config = dict(
    model='sound classifier',
    input='log_mel',
    spec_augment=False,
    win_length=400,
    norm_position='pre',
    activation='geglu',
    qk_norm=False,
    experts_per_token=2,
    shared_expert=False,
    width=192,
    optimizer='cautious_adamw',
)
Rows from block 2 of a small sound classifier, named by matrix and row number. Rows with one number belong to one neuron. Each number is 200 + 30 x the weight over its row's rms, rounded and kept within 0 to 999. All counts start at 0.
After each neuron's rows are labels from the 100 clips, of 14976, where the neuron reaches its largest size: "strongest on" is what is common among them. Only what is clearly more common there than usual is listed. The data: acted Russian speech (Dusha).
# gate: MLP gate (model.blocks.2.mlp.gate.weight, 512x192), inputs 96-191
# fc1: MLP up (model.blocks.2.mlp.fc1.weight, 512x192), inputs 96-191
# fc2: MLP down (model.blocks.2.mlp.fc2.weight, 192x512, transposed), outputs 96-191

gate.170,259,189,196,171,171,239,174,242,160,204,202,201,202,217,148,150,153,240,210,153,270,197,169,244,177,221,227,273,166,209,216,218,216,150,222,171,173,167,207,241,172,182,188,200,173,193,221,192,183,216,190,184,192,254,205,204,180,169,176,219,225,204,183,166,170,224,242,178,174,205,168,210,247,188,174,197,113,224,180,186,172,222,179,187,223,205,212,239,203,206,197,212,213,180,162,223
fc1.170,227,154,187,147,179,179,166,241,174,187,224,210,188,173,156,187,182,217,228,175,249,196,192,258,154,190,206,265,180,210,177,238,240,182,205,153,181,188,197,245,152,137,223,164,174,188,231,215,174,212,201,181,248,272,243,215,175,167,197,183,196,213,168,197,169,183,228,215,218,173,203,234,259,169,178,169,145,180,199,207,188,243,211,174,239,201,192,232,256,225,194,226,179,202,178,204
fc2.170,184,213,185,218,171,233,206,222,209,190,241,214,217,215,226,211,157,236,219,209,232,134,210,181,136,229,217,204,189,195,217,206,146,176,250,214,223,209,186,220,228,211,223,206,210,182,152,242,163,188,218,174,141,225,176,194,186,219,202,172,220,268,178,237,191,180,194,186,182,261,186,236,238,188,244,259,226,172,220,216,206,192,213,174,227,209,194,247,166,175,204,215,191,177,239,218
strongest on: emotion: positive

gate.393,216,167,201,193,151,242,177,236,236,227,182,283,189,208,207,167,151,222,240,165,279,248,199,200,157,205,232,239,135,213,250,214,177,171,221,156,197,183,193,189,212,217,206,194,211,187,201,195,186,218,196,193,159,232,196,200,191,186,172,177,254,218,176,165,179,201,188,217,174,237,158,224,264,213,192,274,190,191,174,185,193,175,174,175,239,243,186,245,200,175,214,231,184,188,177,228
fc1.393,180,254,214,238,235,213,232,173,199,197,174,143,243,208,183,208,207,195,144,262,157,194,195,208,225,230,191,200,257,185,181,215,193,196,197,252,191,217,195,204,222,221,193,224,191,202,210,204,203,187,226,168,182,153,192,215,225,235,221,207,148,167,229,211,230,216,213,154,203,187,194,191,153,208,219,173,191,229,213,207,246,194,204,245,183,204,233,197,171,198,200,119,211,212,219,148
fc2.393,160,214,196,228,216,132,238,216,164,189,208,234,150,136,189,186,220,204,190,219,194,214,195,215,286,198,202,158,207,187,188,160,166,233,222,190,215,231,149,187,209,211,205,206,215,251,217,159,226,218,193,184,207,169,217,205,210,222,141,226,239,164,255,180,209,211,189,137,239,196,175,171,198,204,203,173,187,246,198,185,190,173,157,223,163,217,169,168,164,209,173,191,204,216,203,233
strongest on: emotion: positive

gate.355,207,242,215,244,180,218,181,195,200,220,179,204,183,226,151,188,139,274,181,208,187,190,139,269,199,252,203,201,182,202,201,192,175,150,257,180,180,188,185,176,234,205,152,213,247,198,224,146,197,149,202,186,184,178,161,170,196,211,200,209,214,167,225,217,226,235,221,186,118,177,170,192,191,192,211,239,157,257,186,209,234,189,173,230,236,234,230,211,193,193,238,214,205,205,186,186
fc1.355,184,198,211,218,255,152,210,211,159,180,211,205,227,213,137,219,182,227,225,209,210,203,209,224,181,209,191,202,187,221,189,216,209,173,178,235,190,249,249,189,151,247,208,192,158,201,157,217,253,144,245,225,165,208,249,232,188,190,262,157,217,236,220,233,242,172,187,202,190,182,215,226,189,248,256,197,190,189,237,185,210,196,177,183,188,149,196,164,258,206,213,139,172,236,170,227
fc2.355,160,178,221,169,200,219,208,201,233,195,187,229,227,191,228,224,134,181,168,133,178,177,223,202,161,138,264,217,227,203,199,222,251,165,190,183,217,189,222,232,219,200,213,194,208,208,165,163,168,230,192,212,216,266,183,234,146,178,153,185,177,277,225,205,186,201,226,215,213,164,187,242,225,197,178,220,225,167,177,198,196,186,196,231,190,257,210,236,246,206,192,186,183,153,159,220
strongest on: emotion: positive

gate.339,220,218,205,172,222,181,210,222,108,195,203,202,187,207,115,202,181,228,184,168,200,210,139,264,227,198,216,211,167,170,172,205,214,191,213,187,203,198,182,203,157,182,188,184,211,221,194,196,251,179,185,176,230,201,187,203,207,201,195,249,204,209,183,211,201,213,195,202,195,186,138,205,175,215,209,191,166,228,210,196,195,219,218,269,212,189,218,157,210,214,211,182,207,188,200,221
fc1.339,263,221,203,259,158,259,185,201,238,250,150,181,167,241,243,198,186,223,200,203,183,202,172,180,184,243,191,220,162,164,251,167,171,196,211,191,187,153,218,179,249,205,164,233,174,190,228,220,153,171,197,256,163,162,164,151,205,211,187,188,191,170,212,190,181,215,203,176,163,204,244,184,198,212,185,219,185,210,197,192,201,181,186,183,214,237,222,237,151,179,226,204,216,203,219,168
fc2.339,188,159,191,214,207,162,237,246,241,165,222,210,208,195,201,201,243,136,169,222,239,202,196,172,211,193,208,168,248,249,168,214,217,228,154,213,173,201,153,185,184,215,221,231,154,218,200,225,208,263,194,184,220,233,197,257,228,211,213,212,207,198,224,238,225,191,172,189,276,222,140,152,154,226,206,183,178,152,208,229,213,213,229,182,190,212,203,197,205,213,159,158,221,220,160,155
strongest on: emotion: angry

gate.255,220,234,221,240,181,175,183,211,228,156,237,201,219,202,191,185,210,232,238,206,202,226,207,245,164,204,185,207,177,138,161,230,162,185,222,164,165,150,187,225,207,135,210,150,236,190,257,217,181,175,190,199,265,232,212,182,126,181,172,185,183,192,168,227,130,182,150,207,204,180,232,224,249,141,193,200,203,217,211,225,235,220,226,213,287,232,196,177,203,163,240,233,188,178,216,149
fc1.255,161,230,182,199,198,207,154,202,178,194,246,213,126,199,207,188,192,177,179,201,217,205,187,168,216,202,230,171,249,246,232,186,199,199,226,236,200,201,157,206,221,263,204,228,164,180,206,199,176,216,160,169,187,171,184,192,199,202,201,234,238,208,215,200,310,206,199,165,221,202,152,180,179,250,196,176,187,208,195,169,196,238,193,195,132,177,218,245,167,301,194,233,235,248,163,238
fc2.255,200,205,171,235,187,185,200,211,169,206,191,209,176,223,211,207,210,198,183,246,160,177,152,214,283,233,211,141,228,218,184,157,205,243,232,169,174,187,167,178,183,208,189,266,194,210,168,200,228,193,216,204,224,207,203,233,222,218,181,231,250,195,205,206,240,192,213,147,189,187,205,152,144,227,225,181,185,226,253,174,232,187,191,189,152,208,198,162,234,238,208,179,197,244,153,204
strongest on: emotion: sad

gate.191,288,184,193,169,167,259,172,221,219,238,166,228,156,219,180,202,177,284,238,140,231,209,172,270,151,212,203,290,133,196,219,222,199,163,231,135,208,191,197,193,185,159,179,176,207,152,223,195,218,153,211,207,184,214,206,192,221,161,183,173,208,209,152,190,159,186,202,189,173,168,215,246,251,219,205,245,192,266,198,196,183,194,183,185,234,218,174,206,195,177,260,225,173,189,202,200
fc1.191,203,171,162,113,202,190,241,177,214,238,190,211,181,187,225,169,164,203,247,181,256,211,189,234,182,146,228,216,174,191,211,157,172,199,208,175,195,257,200,235,184,222,220,211,194,171,164,196,139,205,174,195,212,277,219,149,252,119,178,220,244,250,150,198,178,227,173,171,186,201,192,174,234,212,257,213,231,220,172,220,216,167,182,175,232,167,172,193,183,178,250,199,204,190,195,236
fc2.191,202,217,215,198,185,256,226,196,210,202,182,179,274,268,167,186,149,184,181,207,208,180,177,178,126,228,231,222,211,190,248,233,212,158,162,229,200,197,216,189,172,208,194,191,163,165,154,255,186,215,227,166,214,252,178,198,219,204,230,218,189,261,188,175,221,197,211,219,139,220,178,241,219,229,204,195,162,163,209,201,165,192,218,191,202,185,237,264,194,196,206,166,232,178,202,219
strongest on: emotion: positive

gate.446,222,213,207,213,145,238,157,196,200,196,187,182,201,226,169,194,171,245,177,149,229,196,168,249,182,200,173,269,188,233,197,235,221,114,211,205,207,176,250,208,202,168,141,201,211,182,249,198,172,216,144,186,211,244,166,199,185,160,188,220,168,193,222,221,213,275,168,227,177,197,199,201,211,190,173,213,144,175,162,205,199,229,183,196,237,269,205,250,139,219,163,210,232,174,170,219
fc1.446,228,182,184,162,157,187,213,178,235,203,204,181,206,190,178,201,194,220,232,156,201,231,187,254,148,205,158,218,184,206,164,202,198,185,210,169,201,206,247,198,149,173,166,141,166,196,207,218,223,224,147,194,242,273,179,185,195,146,216,207,197,206,209,249,183,262,150,226,189,185,220,202,256,185,191,205,195,198,201,233,178,184,222,170,254,156,134,145,174,192,191,235,168,168,179,197
fc2.446,208,197,185,192,198,205,203,271,214,206,187,210,198,194,206,199,221,163,225,261,221,156,212,209,126,213,210,254,196,266,204,249,181,210,190,179,159,212,141,185,163,177,216,202,189,205,197,259,213,167,236,227,146,221,243,232,205,222,225,162,228,220,169,170,188,166,193,207,190,192,212,234,228,214,235,217,197,243,226,164,258,222,183,208,223,196,184,246,211,183,286,181,172,175,194,206
strongest on: emotion: positive

gate.206,193,197,190,169,157,253,190,178,227,196,220,198,189,210,185,177,177,257,223,179,196,172,208,218,161,211,204,198,193,217,200,191,193,182,256,229,232,223,292,247,243,210,207,238,234,210,214,150,173,190,187,233,161,195,135,188,154,166,171,202,174,184,240,201,205,237,227,193,140,223,222,205,228,174,188,269,182,190,168,202,200,211,196,157,224,225,207,175,184,168,208,274,180,165,178,185
fc1.206,189,195,183,214,158,223,163,229,226,128,246,169,190,202,175,176,214,203,182,217,207,196,177,236,205,214,222,251,219,209,199,247,244,143,213,251,200,174,222,273,206,208,204,211,182,188,236,232,179,244,190,138,188,153,208,270,151,169,170,241,158,152,215,211,210,224,226,196,227,210,158,199,191,186,155,229,147,178,161,227,205,264,242,189,196,224,243,234,188,201,142,220,249,191,191,180
fc2.206,158,195,217,194,261,192,203,240,157,187,246,210,217,188,185,222,286,172,181,243,161,188,208,195,208,231,191,166,236,201,172,208,216,250,172,206,215,249,167,188,159,214,228,210,219,230,216,197,268,150,228,195,172,114,195,229,167,227,225,178,195,177,216,177,227,175,225,200,213,198,208,205,153,205,206,187,214,208,247,212,199,232,238,221,144,156,204,157,223,225,226,188,156,216,238,167
strongest on: emotion: sad

gate.258,253,197,223,199,183,199,178,241,169,176,240,226,219,231,174,199,164,282,248,144,204,151,201,240,166,226,207,223,172,178,219,220,203,133,231,130,228,203,204,225,199,194,197,188,202,211,216,180,180,133,207,225,211,209,210,202,131,176,223,162,223,221,221,243,166,188,226,140,175,190,213,238,251,181,154,236,197,236,198,223,175,244,184,185,231,207,214,219,233,183,249,193,164,192,217,196
fc1.258,184,238,208,191,187,218,234,158,228,255,133,205,186,193,216,176,176,206,139,229,192,227,185,211,255,197,210,210,201,207,211,168,165,231,207,236,190,192,161,189,284,211,189,240,223,191,227,199,201,215,172,186,188,168,162,152,257,206,175,230,206,158,172,159,211,242,175,217,173,215,182,154,132,213,225,184,180,211,160,150,243,168,165,252,189,256,229,223,160,189,209,186,217,197,190,183
fc2.258,209,228,212,189,217,189,226,210,181,211,179,258,251,199,210,194,225,174,186,208,190,214,221,200,179,219,203,226,241,209,165,183,181,176,204,209,259,242,200,197,192,189,146,200,152,224,245,217,209,249,205,213,216,199,201,164,162,260,185,217,204,174,220,199,189,263,236,214,127,193,226,200,188,137,141,230,179,167,162,182,173,208,160,215,189,190,245,199,242,161,153,178,222,179,156,162
strongest on: emotion: positive

gate.307,271,222,220,238,185,224,203,212,187,226,174,217,197,233,157,187,121,266,190,127,201,202,173,248,187,232,206,211,131,175,214,189,166,166,232,135,201,157,227,183,211,210,166,160,192,177,220,224,259,172,207,182,198,198,134,169,180,208,190,192,231,195,189,187,196,225,203,172,126,220,168,216,235,205,197,250,179,213,191,199,191,199,168,246,220,237,182,189,198,174,227,207,167,165,207,191
fc1.307,222,231,230,222,164,205,204,173,228,145,199,220,187,247,188,185,188,214,251,190,180,229,205,199,174,190,170,231,171,223,233,214,184,159,237,270,212,193,281,220,214,211,186,202,228,177,181,261,170,170,227,222,179,196,182,227,179,165,182,192,183,222,149,197,203,221,206,150,167,177,208,193,205,185,188,242,238,239,149,205,192,202,168,185,175,210,195,161,248,164,212,206,203,213,180,228
fc2.307,210,251,216,187,231,161,223,140,186,185,181,188,169,210,199,192,222,214,174,204,185,264,191,224,232,183,168,227,208,177,168,179,195,175,192,228,176,213,226,209,216,230,123,207,179,220,187,168,196,203,144,235,237,192,221,208,193,170,212,232,192,202,227,183,268,256,189,191,203,190,203,193,181,213,187,155,160,186,150,174,166,215,162,203,249,186,248,199,160,247,184,192,259,205,148,185
strongest on: emotion: positive

gate.144,160,188,216,183,229,244,196,213,211,155,239,209,231,189,184,176,198,203,176,219,206,181,212,218,195,248,225,172,218,196,230,297,211,209,200,219,236,233,208,235,227,269,217,240,232,205,191,198,231,197,263,145,158,156,208,253,158,198,184,139,192,194,213,184,207,164,241,203,195,191,178,231,197,209,226,215,195,212,224,225,201,235,212,216,145,196,210,202,203,213,205,185,149,231,247,194
fc1.144,232,190,247,221,151,224,228,224,230,215,176,221,219,202,135,209,186,215,217,171,214,195,181,214,152,209,233,219,193,162,208,185,191,140,185,182,174,171,221,239,218,183,219,165,212,208,157,194,125,214,210,185,217,282,210,181,197,179,172,186,194,235,172,206,121,191,162,213,201,206,220,254,232,174,153,204,163,181,151,239,213,173,218,213,252,264,197,241,176,146,218,164,224,180,196,216
fc2.144,192,195,194,210,235,141,183,201,208,250,151,164,165,147,224,260,252,174,220,237,184,195,204,194,212,165,174,164,197,195,126,133,190,255,185,180,141,221,170,144,196,150,199,176,227,231,180,213,200,151,187,237,185,213,239,163,224,240,261,181,252,246,187,210,224,194,146,217,193,179,240,192,184,199,244,192,199,240,237,157,243,152,176,193,224,195,195,206,197,180,239,214,185,186,193,237
strongest on: emotion: sad

gate.317,213,222,221,230,261,156,218,227,183,165,229,218,212,182,207,222,206,240,267,225,225,185,189,243,204,208,161,205,184,157,144,226,147,198,195,207,195,220,192,206,173,141,207,171,207,181,235,198,217,177,198,178,217,191,192,197,156,234,221,198,173,196,216,253,132,196,165,180,206,169,227,207,200,161,220,244,216,206,229,208,232,241,225,218,285,182,210,134,214,126,240,210,185,164,251,173
fc1.317,191,199,171,179,143,255,186,186,231,246,157,202,173,235,213,177,177,195,153,174,200,200,186,174,223,198,232,226,207,243,247,172,187,183,231,214,202,192,222,220,265,255,175,254,198,209,201,218,161,211,150,203,149,206,165,180,242,164,154,220,230,180,210,165,241,240,203,205,184,232,175,171,204,210,178,207,183,205,149,176,190,162,170,178,156,232,186,250,153,207,187,219,209,206,158,208
fc2.317,217,197,158,234,215,183,212,218,186,167,239,196,185,195,197,211,224,248,224,244,242,150,169,235,258,241,176,186,238,233,159,192,172,223,201,215,198,211,175,218,187,199,231,258,153,193,207,271,187,209,225,198,206,177,195,218,202,223,215,192,214,161,170,282,186,192,197,152,250,201,202,150,140,184,241,224,208,205,218,256,265,224,220,167,248,171,183,147,189,192,208,169,197,240,238,171
strongest on: emotion: sad

gate.433,254,218,234,220,195,194,166,222,163,208,192,213,192,242,135,223,169,282,201,167,171,180,132,252,174,257,190,246,153,202,192,208,201,166,209,154,216,206,207,185,178,181,128,177,208,200,208,130,237,146,220,201,222,178,162,216,185,212,213,195,213,202,208,218,208,214,241,164,163,175,204,244,194,205,203,196,135,233,205,185,195,206,217,218,245,222,213,175,202,217,215,186,177,187,197,203
fc1.433,141,185,197,119,262,208,272,177,173,215,187,190,225,147,186,154,168,186,199,166,198,208,227,203,272,149,249,195,228,174,186,142,181,160,185,212,198,250,241,264,206,228,204,251,224,202,160,173,161,222,167,196,187,226,203,165,238,141,169,234,176,210,150,157,186,231,177,171,181,203,178,152,174,188,208,175,228,222,160,215,199,189,164,239,189,201,243,220,168,194,232,167,247,177,209,226
fc2.433,180,218,251,252,133,232,189,201,217,218,170,204,250,230,169,228,189,197,116,214,157,192,168,212,168,228,224,173,241,213,228,220,249,147,228,182,229,196,227,235,204,214,166,172,258,237,192,175,199,233,210,142,234,234,177,208,190,212,167,202,209,221,254,221,214,180,213,192,179,175,221,242,202,201,154,169,154,180,204,212,209,188,225,214,138,250,234,245,202,245,152,180,216,209,181,212
strongest on: emotion: positive

gate.493,215,176,204,194,128,254,166,236,206,168,245,201,209,212,132,175,162,257,213,181,261,159,204,243,165,229,205,229,222,238,198,226,230,108,226,228,211,185,230,267,175,195,206,202,202,209,209,197,148,242,205,181,205,231,203,224,150,173,179,197,177,201,184,231,214,227,194,188,205,206,189,214,218,160,161,239,125,176,189,228,207,245,217,172,229,236,203,242,176,216,158,220,225,200,182,204
fc1.493,190,254,202,219,267,196,246,159,176,225,162,200,188,206,214,205,196,192,178,220,158,209,180,171,250,220,216,179,185,171,199,176,149,246,212,198,184,221,172,135,230,239,167,228,199,198,193,186,231,148,207,215,168,141,153,180,238,259,216,222,243,174,209,179,216,203,202,174,167,211,157,176,157,250,252,212,229,242,206,162,202,152,180,238,188,187,219,160,171,174,237,169,203,210,213,188
fc2.493,181,188,215,185,223,170,188,175,156,201,233,212,210,208,196,208,194,213,194,172,176,204,186,229,293,183,185,160,225,162,178,146,222,182,192,199,199,213,258,244,222,191,158,215,177,223,246,181,201,222,177,197,224,183,189,175,172,175,154,230,180,141,241,210,189,251,213,219,215,200,204,148,168,166,135,191,217,156,165,220,162,220,181,186,177,184,218,148,203,197,149,205,212,180,170,185
strongest on: emotion: positive

gate.228,250,191,199,211,205,196,170,162,245,164,217,213,169,205,235,200,190,237,247,195,183,242,218,223,195,165,191,225,176,158,171,221,171,180,180,180,206,166,236,239,262,137,191,197,191,185,250,226,139,173,172,222,273,205,206,193,172,127,167,193,176,179,201,227,140,213,194,223,195,180,243,188,201,135,186,205,226,208,136,226,220,239,163,167,278,261,218,161,209,145,212,246,214,185,218,155
fc1.228,244,186,233,232,196,189,172,147,242,168,181,195,205,236,221,204,205,183,209,192,169,212,239,182,169,136,177,242,154,163,218,250,230,197,157,179,215,159,255,207,223,195,197,176,205,187,197,232,185,164,236,263,252,206,240,232,177,146,229,154,173,228,186,231,167,160,196,235,212,169,252,234,224,213,224,166,261,198,193,220,199,209,163,191,216,241,187,149,243,172,208,160,187,236,215,190
fc2.228,202,186,226,180,254,201,217,187,251,185,180,183,185,144,200,198,236,210,211,170,244,233,251,198,164,166,194,217,176,157,159,247,190,229,149,231,219,212,198,183,217,185,230,168,183,200,203,185,204,190,192,216,182,160,197,218,229,207,217,158,166,229,168,175,159,169,172,253,247,194,186,200,208,184,216,206,238,185,163,217,194,191,203,249,238,180,178,195,181,181,221,221,186,191,250,208
strongest on: emotion: sad

gate.162,220,223,229,218,181,249,188,204,190,218,171,204,178,238,158,185,134,254,181,181,198,186,160,247,212,243,221,214,161,186,203,202,180,180,245,169,186,188,230,195,238,214,147,228,258,208,234,151,218,152,184,209,182,175,131,190,174,195,164,204,244,174,179,189,202,243,222,162,121,203,180,200,188,208,194,226,177,264,182,176,217,200,192,264,208,256,232,179,174,183,239,213,179,166,181,185
fc1.162,204,228,164,214,187,173,129,201,223,240,184,200,194,200,256,199,196,208,174,203,212,226,138,200,200,215,193,243,209,197,187,195,216,188,191,194,190,142,168,194,199,152,180,174,145,296,233,287,163,212,152,185,214,212,235,171,211,155,208,267,184,187,246,190,259,242,236,223,254,225,221,194,187,194,179,167,137,174,196,188,211,208,201,183,216,221,223,237,191,270,167,224,248,212,202,214
fc2.162,218,214,112,171,182,230,196,199,238,168,220,161,181,210,216,140,196,219,247,171,213,221,166,182,208,202,181,199,181,264,225,191,196,189,187,241,201,197,262,176,176,166,188,224,201,141,179,201,245,223,163,187,205,214,179,230,188,149,180,226,227,194,172,225,211,233,204,250,172,252,233,178,214,136,193,243,185,184,215,174,215,179,202,155,208,190,166,156,203,188,197,239,211,167,208,185
strongest on: emotion: positive

gate.256,209,213,238,217,186,219,186,169,213,140,258,227,256,290,188,158,151,207,198,164,185,211,195,195,187,198,189,205,195,234,250,219,226,120,206,201,265,224,248,254,236,241,169,200,200,185,172,179,162,208,226,192,213,237,182,249,149,148,199,189,201,222,198,266,196,221,240,196,175,181,192,223,219,209,170,193,191,221,160,245,194,228,155,207,175,229,223,195,205,183,163,162,192,211,231,216
fc1.256,265,214,169,219,176,288,194,199,208,224,199,156,201,223,238,197,241,172,222,192,191,194,216,143,213,195,214,204,229,157,253,179,211,142,184,175,202,172,185,183,231,171,188,242,227,198,179,182,149,191,205,228,230,195,238,175,231,172,192,213,186,210,189,210,200,193,228,205,210,207,234,181,170,207,189,176,215,248,181,219,206,210,168,139,198,215,243,256,167,215,213,175,285,180,233,204
fc2.256,205,191,199,238,204,188,160,179,214,240,142,220,149,191,232,240,201,246,229,199,224,219,231,175,176,211,119,248,142,184,182,193,198,230,213,224,187,177,218,174,226,180,162,168,222,202,203,170,197,152,186,249,152,200,184,184,184,236,260,162,204,235,162,209,199,160,160,214,210,222,198,239,218,231,216,226,185,221,198,171,196,191,183,171,236,199,193,203,215,215,220,240,199,219,183,233
strongest on: emotion: positive

gate.428,232,211,221,183,225,175,233,191,172,228,149,218,259,208,153,197,171,196,225,181,192,190,177,199,193,224,181,216,153,195,225,195,163,179,174,195,213,233,254,180,131,185,143,214,219,211,204,185,270,199,205,204,195,229,208,180,229,203,207,198,215,194,199,164,184,233,182,206,165,180,213,179,203,207,207,182,205,234,160,172,151,168,162,252,164,152,166,147,240,142,232,152,172,174,209,197
fc1.428,156,143,198,164,232,157,214,188,193,191,204,225,209,179,180,207,188,195,242,213,173,192,195,198,190,223,207,152,210,217,154,191,183,223,184,148,196,226,188,194,155,216,190,207,196,248,148,155,268,185,190,168,254,227,225,195,225,196,216,203,257,237,245,220,226,192,187,153,200,171,237,188,191,196,214,161,192,234,202,203,188,172,184,182,178,172,181,145,256,216,256,201,168,210,196,225
fc2.428,195,162,231,163,220,212,193,157,256,220,154,187,155,181,212,174,205,188,195,241,139,219,180,206,132,213,202,225,215,195,225,237,244,244,197,189,188,194,174,184,202,219,203,184,222,207,196,187,220,164,217,223,247,175,188,211,231,169,228,194,190,192,156,191,231,208,241,192,201,174,250,225,194,214,216,170,201,231,235,199,201,173,211,208,145,187,201,177,227,255,220,206,160,245,197,212
strongest on: emotion: angry

gate.429,202,166,209,203,195,201,236,213,157,243,187,205,206,206,169,253,180,234,183,188,169,153,119,234,228,259,197,144,200,190,190,179,181,190,212,160,189,235,177,259,186,193,216,229,188,226,205,159,212,190,212,112,213,204,199,154,205,189,149,210,200,192,201,212,144,210,228,165,181,157,249,191,174,134,214,195,187,209,224,228,197,153,257,179,237,181,178,186,234,170,214,215,160,135,255,157
fc1.429,217,254,211,161,184,186,196,177,202,232,122,177,220,208,194,188,213,167,180,200,222,243,208,190,152,172,180,255,196,215,215,216,213,151,183,228,238,201,189,171,175,136,162,156,168,190,216,260,184,214,217,264,201,216,220,211,191,200,232,188,209,198,161,168,217,214,227,216,217,166,202,220,225,148,191,192,180,187,158,158,170,189,168,217,189,195,227,225,212,232,169,161,195,238,159,240
fc2.429,126,210,212,216,224,159,223,196,203,226,176,197,188,141,206,195,231,215,174,263,186,177,216,212,188,238,188,228,227,147,205,174,188,226,198,211,208,199,178,206,222,203,233,204,231,261,246,220,249,167,224,172,229,139,206,178,216,216,220,158,182,154,185,162,210,197,249,142,187,179,226,203,178,181,192,199,200,227,218,226,232,200,226,224,179,180,203,182,186,209,232,209,155,203,250,173
strongest on: emotion: angry

gate.470,195,209,245,203,184,188,216,184,223,137,221,211,230,220,173,195,167,186,183,131,166,208,174,207,155,201,199,210,165,247,210,231,186,170,208,201,251,221,263,235,186,235,181,146,179,167,169,179,216,213,191,159,156,240,167,235,161,147,202,186,193,210,169,241,229,228,178,188,194,201,156,221,255,236,205,256,213,235,195,247,151,189,212,229,173,215,134,167,202,171,172,201,152,184,191,233
fc1.470,210,250,174,209,216,205,214,209,195,223,199,186,171,174,249,201,225,198,242,249,204,187,232,184,244,191,211,174,226,140,193,156,184,203,201,201,180,168,136,148,243,162,211,252,218,234,231,236,147,182,181,235,257,172,234,141,228,252,190,211,215,197,188,164,185,194,189,230,224,221,231,156,143,152,186,157,234,183,168,154,231,207,164,179,211,194,234,206,177,216,212,188,263,229,205,183
fc2.470,196,171,211,225,220,226,212,201,209,196,196,213,192,206,200,195,156,248,208,161,273,168,257,196,206,187,229,214,162,133,203,199,203,193,183,195,196,192,215,210,223,220,223,182,195,164,214,184,181,213,169,244,158,249,173,218,199,218,207,165,193,225,183,220,177,177,145,240,207,226,124,234,247,221,239,242,198,155,215,207,214,197,182,218,232,228,201,227,134,187,220,181,205,184,206,200
strongest on: emotion: positive

gate.286,226,184,200,242,245,169,233,229,220,172,204,233,198,179,224,208,203,231,222,224,202,181,187,239,172,205,189,213,203,177,165,215,153,218,187,164,154,137,181,224,195,151,218,144,224,227,228,196,225,178,194,153,215,206,174,191,170,257,205,188,159,191,214,208,134,185,164,182,174,200,197,223,225,194,229,257,207,182,229,233,251,197,256,267,273,232,173,186,202,120,236,216,190,167,228,136
fc1.286,194,235,187,152,191,258,163,197,174,241,198,183,193,231,154,174,183,219,176,184,196,197,210,174,234,219,204,218,207,209,189,172,235,151,213,239,243,251,238,177,240,228,181,260,189,203,228,211,164,205,170,247,176,152,172,180,195,176,184,216,215,169,205,200,238,230,237,219,197,203,196,161,165,170,130,168,180,237,145,159,171,240,152,164,177,205,256,218,152,267,186,194,232,213,170,214
fc2.286,157,209,187,237,148,190,233,218,199,195,211,242,211,195,176,258,232,216,152,250,138,153,137,246,223,230,208,161,274,211,187,191,185,212,284,182,170,196,168,233,198,169,203,204,276,232,225,191,226,216,218,146,218,198,206,183,202,232,174,214,207,145,221,245,219,201,226,144,192,140,231,172,161,155,185,191,184,221,239,241,246,187,228,218,180,210,211,190,221,212,178,197,172,194,189,138
strongest on: emotion: sad

gate.342,239,164,208,192,145,247,171,247,207,181,225,225,222,205,176,149,185,219,171,170,244,190,193,208,164,211,222,276,204,223,228,240,238,137,204,185,193,146,219,240,175,194,199,189,197,184,205,198,165,241,208,168,204,235,213,237,169,182,171,212,191,211,148,183,196,208,254,189,200,207,171,242,236,204,145,213,104,196,191,221,182,213,184,181,188,265,232,266,216,218,146,194,229,187,172,223
fc1.342,179,263,207,243,239,194,229,156,210,220,173,190,201,216,230,237,197,209,197,236,163,199,181,199,240,230,172,149,190,176,199,159,146,229,233,235,210,258,198,160,248,230,176,222,230,200,219,192,222,165,194,199,144,132,160,159,216,249,213,198,197,163,231,217,203,217,154,189,166,208,210,159,158,205,247,236,269,219,203,188,224,170,198,235,212,182,183,153,154,161,239,195,180,192,231,170
fc2.342,198,209,195,196,242,176,220,182,161,206,189,170,202,187,165,179,226,195,153,209,167,215,163,231,283,206,213,162,234,178,166,151,224,208,188,202,165,199,189,198,169,199,165,208,203,217,239,178,221,215,179,185,223,180,213,183,221,203,166,250,176,130,228,153,219,224,192,211,195,173,198,160,164,210,176,143,147,196,200,165,191,185,202,255,156,192,221,194,190,252,194,166,226,199,162,199
strongest on: emotion: positive